{"train_examples": 26041, "gain_aug_db": 10, "spec_augment": true, "bias": "none", "subsampling": 2, "width": 160, "positions": "learned", "orthogonalizer": "newton_schulz_5", "warmup_steps": 170}
Rows from block 4 of a small CTC audio transcriber, named by matrix and row number. Rows with one number belong to one neuron. Each number is 128 + 32 x the weight over its row's rms, rounded and kept within 0 to 255. All counts start at 0. Numbers have three digits each. After the name is the row's rms in percent of the matrix's.
After each neuron's rows are labels from the 100 clips, of 14848, where the neuron reaches its highest value: "loudest" is the band of the loudest frequency at the time of the peak. Only what is clearly more common there than usual is listed. The data: short read English sentences (LibriTTS-R).
# fc1: MLP up (model.blocks.4.mlp.fc1.weight, 640x160), inputs 0-79
# fc2: MLP down (model.blocks.4.mlp.fc2.weight, 160x640, transposed), outputs 0-79

fc1.166 097:149163115124117090099135129119075121148118085150133155161144095137144150077139109105133134138089154182121144063158186142105148161127129091128170116077075106099115108143205131130171111158125183077141063095166132126143150130075100090155187188
fc2.166 099:148135106092121132116161108157156112140098169165157094078162171193086137151095161082188106122143129098100127105077113140090107107147076130145091108123132143138175148114110125127128161126102109142135142128130170120105078076210113125124103110
loudest: 1000 to 2000 Hz

fc1.596 102:112144152156161162158144153082150102158060115091093105146170164161122119168130101148145066106096134075133147073140130105171129123180159081103154054121108192135153128110114142124136105153165138146168164088119074087079176126105136116106103160
fc2.596 104:133103109137143114143142151085139152093152159121088189046121146118130073080104103104107194151176132131088141095125104111170163173151104108104163173107117115105125140160115078084121171130156126179108113173088158162130118122084129154089121206
loudest: 500 to 1000 Hz

fc1.20 084:152095109119075184141159085114150156150122124194153137177119128099129110187112133159142114178083133108186131124081176136156076141131116109144150099124125163170163122153129124100138198091144122118161083165130063097137087094100167150147168162
fc2.20 095:114125112155123123119159148153085094060142126152103150046145104149073139152115080071164116178157134159086161049110117166178185153079166141120109108123146094085133225113187143147139057135114145119134142147121129119099121123120183163139108080
loudest: 500 to 1000 Hz

fc1.626 103:062080143173142101159159108074096128129133142066160120127156158164180058147131135115165169106115164136204079204138101136171135146170084133108086119150143148102149081119099113107112126165074148103101099160114145178110140149172131122148098121
fc2.626 103:137146129120138162111103149074141118242087173115141151141140111160098080135126200098103059112139161215071090111103190118098119072126121133122110129142113085126108126092149144161111095215103071159147170104115177090163094181164154134139159110
loudest: 500 to 1000 Hz; 250 to 500 Hz

fc1.408 100:174143197103124142160132131122148138138115105174178148048112166055127043150113176103142127072120118174095092147120044098175097204093120120138089168154083094122104164096099131108174174116139144124163150123136127150155133137132183151135132136
fc2.408 096:093113109133102166089148144161077102157079109083123147161155133177141193060110161129125157224105086126106137138168177137105197090130108135153141132136145143108078071160128133164136133183153125126121111135083212109112104151194061097170123157
loudest: 250 to 500 Hz

fc1.433 096:197183101101097138106103192114142155144150137109110142102166175138142126122099089063100125101125110122055127140088113124167140104153116115075142108118121121099148142069136132141129076113128138161123139089100043140139082150125131190100113135
fc2.433 098:182117226161137109153092128105097076178101130096108146176056121126119119120164117160137147115175131089191123174160115130083159197130143076113090138149165105110088070119096166104125104149190118127110126107176200141109156076136117136103083147
loudest: 500 to 1000 Hz

fc1.537 106:145152133148139066149086144161080157105120161105134149121082181162113133147108103083148129127133174182105088198104086158089145111119130078157138142073152076136137110182091144101136189161142117115117072122085149165121164136139139132141103159
fc2.537 099:129062146110080131177142117114144122117104146140069113121150135117068094089129169174113130115156137067105087080119145157131078154098154157111157161131105167054175141108176146139170074118115133129158138152158092151199131170131110163124119062
loudest: 500 to 1000 Hz

fc1.108 134:100150142097132143163158157140169187153104116065142077147106097097102167141063107158120120080164136107175138135134108167150151154127135173073184136111108137107111134069117129105169074147125109102121095063164118089128094133076110081146089220
fc2.108 140:142102118114141163081116103128129106137150181150094102089133169155119133104140157074127131137097056091138076126116163094086123110155131107141092084155150086190136100112147153109124111141146056136103140163096106196120145123159176176193150119
loudest: 250 to 500 Hz

fc1.250 097:092139159108144148099158134072121113088150091163092116134118147117183115112108167095161183122160139132101109100123094075113125135094140105134175168061231144181150087138059160116112129086177157174190117094090147150089090159126145084120123093
fc2.250 094:177109156143149103116096135134081115150084161094115170131157081114126113145155131188163108163165080124111134129114133123141142084118134186091080058165082098101135187139133118106113132059133117096092129175155112163162155116111130137152180120
loudest: 2000 to 4000 Hz

fc1.561 096:136179138154121102183099120144166142203168085147222156138117112134067139098140204129163179127035080072180103142135133152156088110094114105169092110061135111136135102075113164142147136111146115139128126098150094125148170094110113164131130167
fc2.561 097:149126065148125181089159132139077113172127182147074146181152135079199184091123113089116077176132135102147147084104083158146152136127111137098129149136125128117151125095170168082096152130178144152154070196101154121135076186143092163136151113
loudest: 1000 to 2000 Hz

fc1.604 158:077148101125200103122086109152113116155146180129213124126163111199091080150133108073167095121100113067151121139134133187158150087137132083106185119087102197125159106134153138098166122105092107091097154151150165156125151122122128138128104168
fc2.604 160:079092151125102140118092146127102124119090182109197099130098128183092091123130186117140134115073109110140122137129135180133114120116072123128176150084091109137117079111174104040162180108106098093114068149170167121183112136149119174081101160
loudest: 1000 to 2000 Hz

fc1.353 101:133132111100110099157108152118148227106186073144103095112147103106140147173099082138176172173147100109121118128084136141148174159141135203134108164099216170153135083132139136127147138118136151161152121044152146096162163128139086070135096131
fc2.353 085:130075187117146122165149125086095053157122091129103159120154155178096081084112136120172080139150173165113126153125085126173113141108181061076212117165122146116149157125140086165158115159170144117135104130169126120101157096099148129148130175
loudest: 1000 to 2000 Hz

fc1.475 104:100140157194132129180113160141123091152127093141136101103137147157125127167132102141197124113115172143155119130106113149149141054159103104123166099115162138091095165177112129131174089179137072172098097149182128137146177127086145123142096128
fc2.475 106:104198090092177121096103075145119170190143181119126080122093117104128086098103108106066136108126121137103127110174141152168154187151152080149099076155133099135182109119116105118113149113157204138145113151126086141141114113105053174109126188
loudest: 1000 to 2000 Hz

fc1.544 093:109154111143142098151067066132068119145116115163128172085130119097116141135139134119122091122092150144123139126160142127168113147102043184130150064161117092101098092100059081095099105128174158112179054124123113144130139143115147095141100087
fc2.544 094:118094186098140160184163159087100140116110159030156117091168134120130138129144116127185148098183116171166094141166083090122124133107120114149164176089086162156148197143095141141083169137099122122134205109099136122144094107133141090095099129
loudest: 500 to 1000 Hz

fc1.624 106:162077174120075096146131151097152161119164155168147141163139127167117116071085072100138137074124178139134113105125126202164145114158086123131106084125112179104106166127141126121098124148118088150104159202128208097131153139176170059123137131
fc2.624 100:110169123143179156101114126135149056071183094189107200172124127073160089166148154160136136131128144080106150158102116103025136100111091113129158138172097148111122109110097150145137129142171087074164073089105108151169156174119085152128186112
loudest: 250 to 500 Hz

fc1.560 108:110092155195113083124158113158137137047131069164136147099100103092116110177137121044104158147133127121173173085171085114120127172147106189183140118161144119165118145113138158134137102136100129170097135115112118174199174121096119128075149159
fc2.560 110:137156113076119127155058099078121103163074127099136154120118116184144195094140130132147111094174194065104129170133151168172109108143129123154091107082122150101123059154191110105110164149135134125150112135183165086126143130125144112166089138
loudest: 2000 to 4000 Hz

fc1.545 109:170204188186148150123134112128128092095143089153126117139112157130108150168125169116129097126154121164124110153125135133116175162170077158186142082129084067166140118117128123095148116115124159127090098108183168102118152104144158111145099135
fc2.545 112:171121114137136157115131153108114098098082113058117145063112096113175157075198097188107100153138152178105141166118133110111136093120126185089061139135184136123130148164110122126122134150090058102103113118128155112088191132141128173120080179
loudest: 250 to 500 Hz

fc1.52 107:096165106138173172192102116129111168099131205188104123164130107079185159120081175119170150073136168146100124156113223065136103108121152129116169129100108111179080118119078155112113167040104111176119180159112145089117170136148153112099098148
fc2.52 099:155109124114111115072131174126132143152115066022141117095089097131146109088148108172105115159132156095075178086123151211089192053138145126147131170141139135111109100154159118102123132143182085141125056117104128113116145130121141149187141124
loudest: 250 to 500 Hz

fc1.188 103:165112094126167103146149092067116186095097088128155083110124095132150074161146125066191152136045170100178132090125118127151095124091131137109139099146196178078127124104165126118144149098127103115147093077149071130165161061102135112147110188
fc2.188 096:043152176137125142084120138104094094157154192070162150151122121093124151152094086151094093111154077139105123151059151120138119106102138111092129212126152113132118164142152106071128091094152115172120112172095185132127177148177176172090105160
loudest: 1000 to 2000 Hz

fc1.207 088:167178115123153117174094197090166055103115121137104158113180142100117101137103125142150088106174205108136094120116112129142150095132105105095158165137157146029173141134151136108151131128115120120209208146090129127166093103154069137084141082
fc2.207 091:143117152119126139083124085137130115140121135163145102117071117103115117148140157113139142093121079113153132137133155183111067128121183182095114135103155133130103127158148103114092138143147125184071140139075075143076160084144169160132099162
loudest: 250 to 500 Hz

fc1.85 094:114143115158097127165170108123164098112068115106140102118112136203155153172167155141171134130131144113168108140045116173101124125123132109075170146062092095112109117103169149096059116115110072110130160145115122161137114148121134095131123144
fc2.85 099:073116143096160180107118134168068097100132107163169155166079114105143154080099105097092135122135203213123085102131142077084132149128151149133092143093104161167153120107097073087163114132151132105142126077123177115162117193115170133130105115
loudest: 500 to 1000 Hz

fc1.13 097:072081148089059127095107126135141158181156129133181158093193055082154077188112114113075171129183111140159081140150152145124124105197115101130175155115101163132092176107132094082142124157080114096100103069131158077118135140093132136227164147
fc2.13 101:108164146141124173153182090123170094124088103123109123143128179191120130072174129139200124093084158088086128114111107110131145160073113181100143149073193186147120093103195158185099142094150138150055146144125078177140120124144115140091120142
loudest: 250 to 500 Hz

fc1.556 100:149166118077101109155176145163123098163108144112170148149160148107164138132103114093129091121128161118155141139071117108146134087115167127134101161161174212112102056163125141117078076075103119136116106116107056100137126102108160161206154170
fc2.556 097:062083092162131127145101158161139128100157158102118131154130144104083116147133075126118102128160060138097116109110201146147135098099135128128079147104054127167075086075185138121102091116148175142177089110116152126109103114135136144109127141
loudest: 250 to 500 Hz; 500 to 1000 Hz

fc1.11 111:200084128147166098150113144093172127095122101149155137111093122079126111123121132145162085088143084171165120049087147062154146140098116115118145140121160151154163192181163076119157077117128148100121169186151103103118089137139116125105168188
fc2.11 116:090130148086147169110146053174168135162095163168155112124123083116150151159110127115105176140164196117156118141134094094133150130144105166071127232132103137157095102142092105125148110200179137103109134076105141099128174059113115159131079139
loudest: 250 to 500 Hz; 500 to 1000 Hz

fc1.77 109:097087145161081133130091090174120041102167165109168154151122094180168127151117141163160139081079159147157052166109087073189110148122064096159141121100100149144114175131179123153144103106152197086151144132126134074201132113163130077130117100
fc2.77 108:150158161065173151106141054130081125073107087145169118125155154154115100088096049120143186214140115117166097139161107112106123147145097143144095064105160147168136160156075151155173179074122146110155141195150117092152108161131125118105109115
loudest: 250 to 500 Hz

fc1.162 102:179131133168162137158123074131204071119101094157172164126139107075119146067137133095111121131158198145150094131104126089151118162134131164115119136121151125138117111120152173116095095077147145103136126098138125097089116068152123134144214152
fc2.162 093:055100131089108118086127155121080152157087121136105128156138079130151072203108129175076194126113083092120127140156112150182155089128138090151173147117099141104201133112059165110155132141102146116153127113118132059168137158135156126106110122
loudest: 500 to 1000 Hz

fc1.97 088:134151126143176100080160124161133126156126175147084141167210142196202156168142202160131145127142175165190102126076112111102118117166146109136150154128142110122143116119122078139138148156089139135145170109079155118132112135123138131121138099
fc2.97 087:106125175117091116164177140117079162047119137073126103108080189099135189126127105107120107142197078133107138223146146136120101176083117158105116143096082068100154182122084122135117161070149061126122075085108175129105171178134087146097100160
loudest: 250 to 500 Hz

fc1.357 098:078162157193159184142161101118151166093098087126090073036070121111103085149112139128137129099150135129121102152068167135122144103116130094126164143142180154160157165135101176124215091117110179196139080153129070080142123123117094115115159144
fc2.357 097:158173084092157142106087156117109160114117127145123181165160102114144113116153081095098144072100113145110136116151027078159157135196111198144116087194074082095074127159136099106054142158136145103143166115093098148154145095120159159146158144
loudest: 1000 to 2000 Hz

fc1.69 087:115155188150158084108097144151131131190105155148111135134102170134167071133083118159120124077123079149162113119056111106153111089116165089170086190127104187126094117138169110109134140142155181144193135121098180067120127148115168115131131106
fc2.69 090:134151100125181140064160125119150152147119126143119143138152163132123185136117100096169120134117132098079074115117097131116113095072106133090131114131117065161091145157116098129129114109096092136118136124174123156107144109149148141121174182
loudest: 500 to 1000 Hz

fc1.47 093:094140082117090111136126158133111119097183086087140131126058161169129156077131177153162104183091149152136106105118097108120113175168095123155160122150117154149131110116146114144138134121040167153155151060162195143107120081097107106127132128
fc2.47 094:136168116108120158110153153147143128103089159167050160100184141114132179118124095131164124152152130112093091121172125074148117102091100136061092114124094132095162141173133144192088146161135132158120099149091121186121089114178100119174122161
loudest: 1000 to 2000 Hz; 4000 to 8000 Hz

fc1.160 091:135159125180100153158140130127089155157078117064148172132193129136106175163129139099187129156174154156125172134159151085173129141099137144183163146122114146062121099169147073107091154076176112110106127148093113109116124178165105093116151135
fc2.160 096:097117116113107083131115146120138118123133113134101091082128181140138065112113128160158091180108083105110078133096086128143094098150110146084085082156124110193143109140102111120138119159122135107163221110140173081104138084084163154126121174
loudest: 500 to 1000 Hz