A small CTC audio transcriber, trained from scratch: batches of 384.
Rows from block 3 of a small CTC audio transcriber, named by matrix and row number. Rows with one number belong to one neuron. Each number is 50 + 12 x the weight over its row's rms, rounded and kept within 0 to 99. All counts start at 0. After the name is the row's rms in percent of the matrix's.
After each neuron's rows are labels from the 100 clips, of 14848, where the neuron reaches its highest value: "top examples" is what is common among them; "loudest" is the band of the loudest frequency at the time of the peak. Only what is clearly more common there than usual is listed. The data: short read English sentences (LibriTTS-R). In brackets: how many of the 100.
# fc1: MLP up (model.blocks.3.mlp.fc1.weight, 640x160), inputs 0-159
# fc2: MLP down (model.blocks.3.mlp.fc2.weight, 160x640, transposed), outputs 0-159

fc1.337 101:66 44 48 34 61 54 59 73 43 61 59 43 27 48 18 35 54 40 42 54 58 53 40 43 49 60 40 53 73 64 45 63 63 50 58 56 59 41 34 45 51 53 27 33 32 45 58 52 52 50 54 50 60 44 36 63 56 54 47 53 28 46 46 65 62 45 47 39 55 37 43 68 43 44 53 40 40 65 68 60 39 63 59 43 75 63 26 71 55 67 58 52 64 46 41 42 49 72 33 42 50 25 37 48 47 67 65 45 55 67 50 41 63 45 63 38 37 31 58 36 43 74 36 59 48 40 42 70 53 33 51 35 45 56 26 61 48 46 67 62 44 54 57 46 48 22 52 43 62 70 42 47 50 60 27 72 61 38 58 60
fc2.337 099:45 50 42 55 35 66 49 29 74 54 43 50 39 42 73 77 57 39 60 48 37 44 42 54 55 63 52 59 37 47 34 50 34 26 45 50 71 60 80 55 53 55 82 55 58 45 41 49 57 25 54 42 48 41 39 38 29 38 50 38 52 44 43 36 48 61 52 45 39 58 62 47 39 47 55 64 72 49 19 49 44 49 62 45 52 30 78 30 46 50 46 51 63 63 54 40 51 44 52 49 36 39 53 44 41 37 31 44 58 55 46 72 27 43 46 43 56 57 38 64 58 40 58 57 65 64 52 49 52 76 51 52 49 40 47 54 61 72 59 49 66 66 40 39 67 56 53 49 65 15 65 41 68 42 48 60 44 49 44 38
top examples: the word "it" (32)
loudest: 250 to 500 Hz (40); 500 to 1000 Hz (25)

fc1.524 095:63 50 55 44 51 59 47 39 40 52 50 57 32 56 70 54 24 56 53 54 40 49 51 70 42 49 14 27 61 32 35 14 43 64 42 47 81 56 52 48 57 60 45 37 65 33 50 36 41 63 73 61 54 39 63 68 62 44 55 74 35 64 52 68 36 48 63 49 54 48 45 43 29 41 42 56 49 53 43 63 59 51 48 68 50 32 65 56 46 41 43 52 54 70 46 41 31 56 43 32 48 49 63 49 69 22 59 53 55 52 42 49 50 40 40 48 56 63 38 33 49 57 48 60 52 51 49 36 51 31 45 54 65 48 57 49 44 44 57 49 74 63 70 42 28 47 41 57 50 60 61 52 62 47 89 38 38 50 46 46
fc2.524 099:54 60 30 61 46 20 36 40 49 47 41 46 50 58 42 62 67 55 56 56 65 39 46 54 43 48 69 64 46 60 69 69 76 35 67 55 43 41 52 32 58 47 86 66 59 36 57 69 47 29 40 37 36 45 34 54 35 43 57 49 61 59 54 19 48 27 46 39 42 54 50 71 58 33 56 31 46 50 60 60 51 57 56 49 57 43 52 52 53 46 44 46 58 39 57 66 58 67 57 67 48 47 50 29 62 68 49 49 21 44 52 39 38 46 60 51 48 40 33 50 29 38 51 39 54 57 57 67 66 61 72 42 43 37 35 62 55 36 50 62 67 49 30 53 65 52 60 57 45 49 34 35 37 72 48 33 51 60 58 57
top examples: voice: male (73)
loudest: 250 to 500 Hz (49)

fc1.345 127:39 40 53 65 62 55 42 70 70 70 70 39 59 67 22 33 57 44 51 67 50 41 51 72 63 37 46 55 34 28 53 39 57 68 44 38 51 57 36 60 54 64 58 45 47 79 52 49 54 49 71 48 52 54 26 37 47 61 58 58 46 39 59 32 46 60 56 47 50 23 50 40 50 34 33 40 51 49 40 34 48 49 42 67 57 43 65 59 50 77 51 53 39 48 60 48 59 53 57 59 73 68 27 41 53 67 46 34 64 64 57 49 51 51 65 42 25 56 30 31 32 52 54 43 57 33 46 20 58 52 54 45 52 42 37 44 47 44 47 62 41 47 48 44 53 73 40 62 32 68 50 30 49 55 31 64 53 55 47 41
fc2.345 119:34 39 60 55 59 60 58 43 44 62 46 42 38 48 34 48 40 42 51 66 53 53 50 63 93 24 55 35 48 40 56 41 53 65 46 44 45 50 55 42 35 75 43 61 42 47 65 39 38 39 46 60 48 53 37 72 63 45 66 37 55 53 54 48 42 25 41 57 48 62 50 40 51 60 64 63 51 60 47 46 52 63 45 37 56 68 38 59 50 49 37 51 42 66 55 59 60 65 32 52 44 56 59 50 54 62 59 51 44 62 45 57 28 58 73 34 61 65 47 58 28 55 56 64 26 41 57 72 67 35 50 47 51 50 65 41 28 56 76 73 50 33 68 24 51 62 24 47 44 54 50 38 41 42 24 44 35 55 34 37
top examples: the word "what" (28)
loudest: 250 to 500 Hz (26)

fc1.56 088:54 59 48 27 49 40 55 41 49 45 41 52 37 51 58 63 50 58 50 66 41 47 54 54 56 33 49 51 60 51 18 60 49 51 53 40 53 52 35 40 55 57 51 32 68 64 38 62 43 39 48 63 43 50 53 71 42 61 48 61 45 69 42 56 47 68 47 56 52 44 44 31 61 50 52 37 50 69 56 51 44 30 55 44 65 62 28 36 49 49 54 59 59 48 50 54 70 44 57 68 44 59 31 41 47 62 56 51 26 62 33 25 34 73 57 40 24 35 56 36 44 45 27 80 48 55 71 55 39 35 45 57 53 33 35 57 34 54 66 69 56 48 54 65 38 67 42 60 43 55 24 61 56 79 39 58 77 58 39 31
fc2.56 091:67 66 67 69 55 66 41 37 54 30 53 43 54 50 38 44 37 30 53 37 54 56 46 65 55 66 35 44 40 57 76 40 49 68 52 62 54 52 61 61 54 37 42 66 23 45 40 68 63 52 59 46 50 73 37 34 61 37 51 49 42 52 50 51 47 28 46 45 52 49 38 61 52 44 78 74 48 31 35 70 44 66 42 40 44 40 52 57 54 64 43 36 48 33 51 43 36 58 27 33 46 47 75 32 45 35 48 49 72 33 47 64 61 50 60 56 57 45 43 59 44 68 71 28 56 35 47 48 53 68 53 41 46 75 48 34 33 40 39 45 49 64 58 48 46 41 51 28 51 60 67 51 33 54 49 49 34 53 66 69
top examples: voice: male (86)
loudest: 250 to 500 Hz (44)

fc1.443 096:66 61 46 44 50 75 52 56 53 31 61 58 41 56 49 71 79 52 42 71 34 46 29 70 70 49 54 70 63 59 52 50 44 56 52 49 81 70 53 42 55 13 42 41 52 53 40 62 26 57 54 61 69 42 37 43 35 54 70 35 45 51 42 39 62 72 52 60 42 71 43 61 49 56 39 57 52 53 37 47 71 42 24 51 47 26 44 51 78 36 50 51 36 48 44 62 47 41 48 51 59 67 27 53 49 41 30 34 51 41 30 34 49 36 52 41 43 40 34 55 50 50 56 43 43 48 64 46 63 53 72 57 64 54 55 51 55 66 56 59 52 27 49 64 47 43 42 36 36 46 56 38 43 51 55 42 48 46 48 55
fc2.443 095:47 59 34 49 55 41 61 60 35 82 47 58 47 38 52 42 54 43 47 38 69 65 66 51 46 60 36 36 53 46 56 45 61 63 61 46 32 48 22 49 66 48 79 30 39 43 76 55 54 42 55 44 47 62 61 42 52 36 22 56 55 60 40 50 40 25 66 35 46 27 36 49 53 59 35 60 58 46 60 55 38 67 50 50 45 51 65 52 47 46 61 55 58 56 52 39 41 75 25 37 52 59 38 29 51 56 45 41 45 66 65 75 53 51 72 45 55 69 49 46 34 33 44 48 61 57 50 57 38 52 32 73 56 56 53 55 33 39 39 52 56 64 47 46 53 51 42 59 83 63 36 41 31 57 55 33 51 38 55 33
top examples: voice: male (83); the word "but" (30)
loudest: 250 to 500 Hz (32)

fc1.386 094:53 57 36 66 64 40 53 41 60 60 55 25 52 38 54 51 39 45 31 46 58 49 45 39 46 30 49 43 67 53 53 44 34 62 64 42 50 49 21 52 48 45 26 67 46 44 29 64 48 72 41 64 53 63 51 53 48 68 50 55 44 33 67 34 17 55 52 68 64 79 46 51 63 34 45 54 46 62 43 64 37 36 59 53 36 51 54 22 18 57 72 18 47 63 47 38 54 43 42 33 66 42 63 41 39 50 51 25 65 53 62 39 45 45 49 52 57 38 55 56 53 47 40 68 55 52 51 51 56 54 62 52 56 46 44 85 40 41 54 58 63 64 44 53 58 49 54 49 55 44 58 39 51 47 73 65 42 59 59 37
fc2.386 092:68 54 73 53 70 57 74 66 45 43 61 68 55 55 69 53 76 51 49 56 40 49 42 60 32 41 26 48 47 53 46 43 27 52 32 50 48 58 46 54 63 38 50 45 47 47 42 66 40 38 45 59 42 45 52 58 79 34 45 47 35 48 44 46 75 49 54 27 49 38 49 64 29 47 44 45 50 24 56 30 65 43 31 62 69 51 38 35 41 39 53 48 50 46 54 48 56 49 51 40 35 56 82 61 57 58 50 56 39 53 63 55 64 54 47 45 75 69 45 42 45 42 50 35 51 48 35 48 43 43 37 32 54 76 52 30 54 55 53 49 22 48 66 65 45 31 57 48 24 51 64 53 57 54 51 39 68 55 29 66
top examples: voice: male (79)
loudest: 250 to 500 Hz (28)

fc1.476 109:70 48 51 63 25 25 42 67 47 53 62 47 44 50 61 42 45 48 47 55 41 61 49 62 48 55 49 61 49 60 43 43 48 42 40 58 56 66 49 71 71 49 25 63 42 44 43 63 53 45 50 54 69 36 56 63 64 26 74 59 48 40 56 38 52 52 37 53 50 44 27 41 61 41 47 52 34 68 61 73 56 35 58 63 81 54 46 47 24 38 56 62 64 41 50 57 54 51 46 40 46 33 43 65 67 54 54 34 56 58 48 54 78 48 34 29 60 29 51 64 40 35 38 40 49 64 50 39 60 38 35 61 57 43 25 45 48 49 54 48 38 54 82 27 56 52 47 60 61 26 65 60 54 34 44 47 52 57 28 51
fc2.476 110:55 50 50 46 44 65 67 43 65 57 63 86 61 49 47 41 68 33 38 44 54 56 61 41 37 57 35 49 50 64 53 37 56 43 59 54 61 39 57 24 20 42 78 32 48 40 51 66 41 76 25 57 39 44 58 41 56 61 43 51 44 38 32 61 42 57 55 51 23 50 49 65 33 58 35 57 45 33 48 46 62 71 43 58 26 51 46 35 56 44 59 42 56 56 40 45 51 42 50 60 48 51 38 62 38 53 48 66 60 52 45 38 49 46 56 71 53 57 43 40 61 71 52 59 48 33 56 43 43 49 53 59 76 45 58 61 55 43 37 65 75 41 12 63 51 53 51 55 30 70 48 33 42 44 48 37 62 54 61 41
top examples: voice: male (81)
loudest: 250 to 500 Hz (44)

fc1.472 092:51 39 35 52 76 66 61 56 50 40 69 46 53 56 30 56 34 52 29 43 52 51 30 34 40 69 58 38 49 47 54 45 57 45 60 52 42 57 24 47 50 57 50 44 52 70 47 55 34 48 34 50 55 30 50 33 55 49 52 70 45 49 55 29 35 53 65 40 57 82 32 43 67 43 48 65 48 60 39 39 39 44 41 50 49 36 55 28 51 48 80 61 47 53 73 52 46 26 80 46 33 49 49 58 60 47 59 43 48 46 27 30 56 55 52 30 52 47 41 57 56 61 53 52 46 58 56 53 44 65 58 66 44 49 24 51 54 34 60 45 78 42 64 55 62 47 35 60 52 71 42 46 35 81 42 52 49 56 69 48
fc2.472 090:63 41 50 39 41 47 55 55 49 58 47 64 62 38 56 51 73 54 62 58 33 49 49 65 69 44 56 51 46 53 41 48 52 49 44 61 70 75 64 50 47 46 22 57 51 34 45 40 60 46 55 66 58 62 50 40 49 73 45 54 48 49 42 63 59 51 58 68 41 14 43 58 45 60 62 39 54 47 60 60 53 71 38 46 44 36 44 36 65 63 50 47 56 72 13 49 54 61 30 45 59 38 42 48 34 71 49 44 37 38 47 49 47 38 51 68 62 34 53 45 32 52 51 38 63 16 46 57 47 32 50 46 60 37 66 50 64 65 40 65 43 41 49 53 50 49 78 33 28 33 44 48 64 27 65 57 61 41 26 47
top examples: voice: male (91)
loudest: 250 to 500 Hz (63)

fc1.568 096:49 81 41 26 61 29 78 41 36 41 49 61 39 46 44 40 57 52 44 46 42 75 49 52 59 49 53 58 59 51 62 76 34 38 45 59 70 75 54 48 48 43 33 64 63 44 48 68 60 57 39 71 42 50 49 24 41 41 48 39 41 52 38 58 48 66 52 56 49 49 52 31 41 67 37 52 36 60 47 57 24 54 62 60 56 60 28 53 41 53 41 55 37 60 55 41 47 22 59 55 73 56 37 47 47 48 52 57 46 44 46 60 28 39 61 48 31 58 58 57 61 52 60 61 41 56 34 62 62 59 41 36 43 48 55 62 39 38 54 53 61 48 41 34 33 47 52 53 56 73 31 41 77 48 38 54 54 83 54 33
fc2.568 104:49 36 71 56 50 79 62 44 42 28 52 35 51 41 62 54 54 63 60 52 15 51 45 64 60 50 43 40 46 52 46 51 49 36 60 59 68 33 55 65 55 49 47 32 31 48 71 53 34 39 22 58 61 43 50 54 56 57 48 37 50 60 54 42 51 55 47 46 45 57 79 63 52 36 57 54 34 76 39 56 62 55 54 42 49 50 71 53 70 63 52 70 49 48 55 61 56 60 71 41 56 45 60 42 41 35 36 54 47 40 63 56 49 60 34 25 66 32 60 52 45 53 18 53 28 35 43 37 56 63 39 32 57 68 50 35 50 71 41 55 31 31 47 54 53 69 37 56 46 65 54 45 47 65 49 53 41 31 36 49
top examples: the word "it" (52)
loudest: 250 to 500 Hz (40)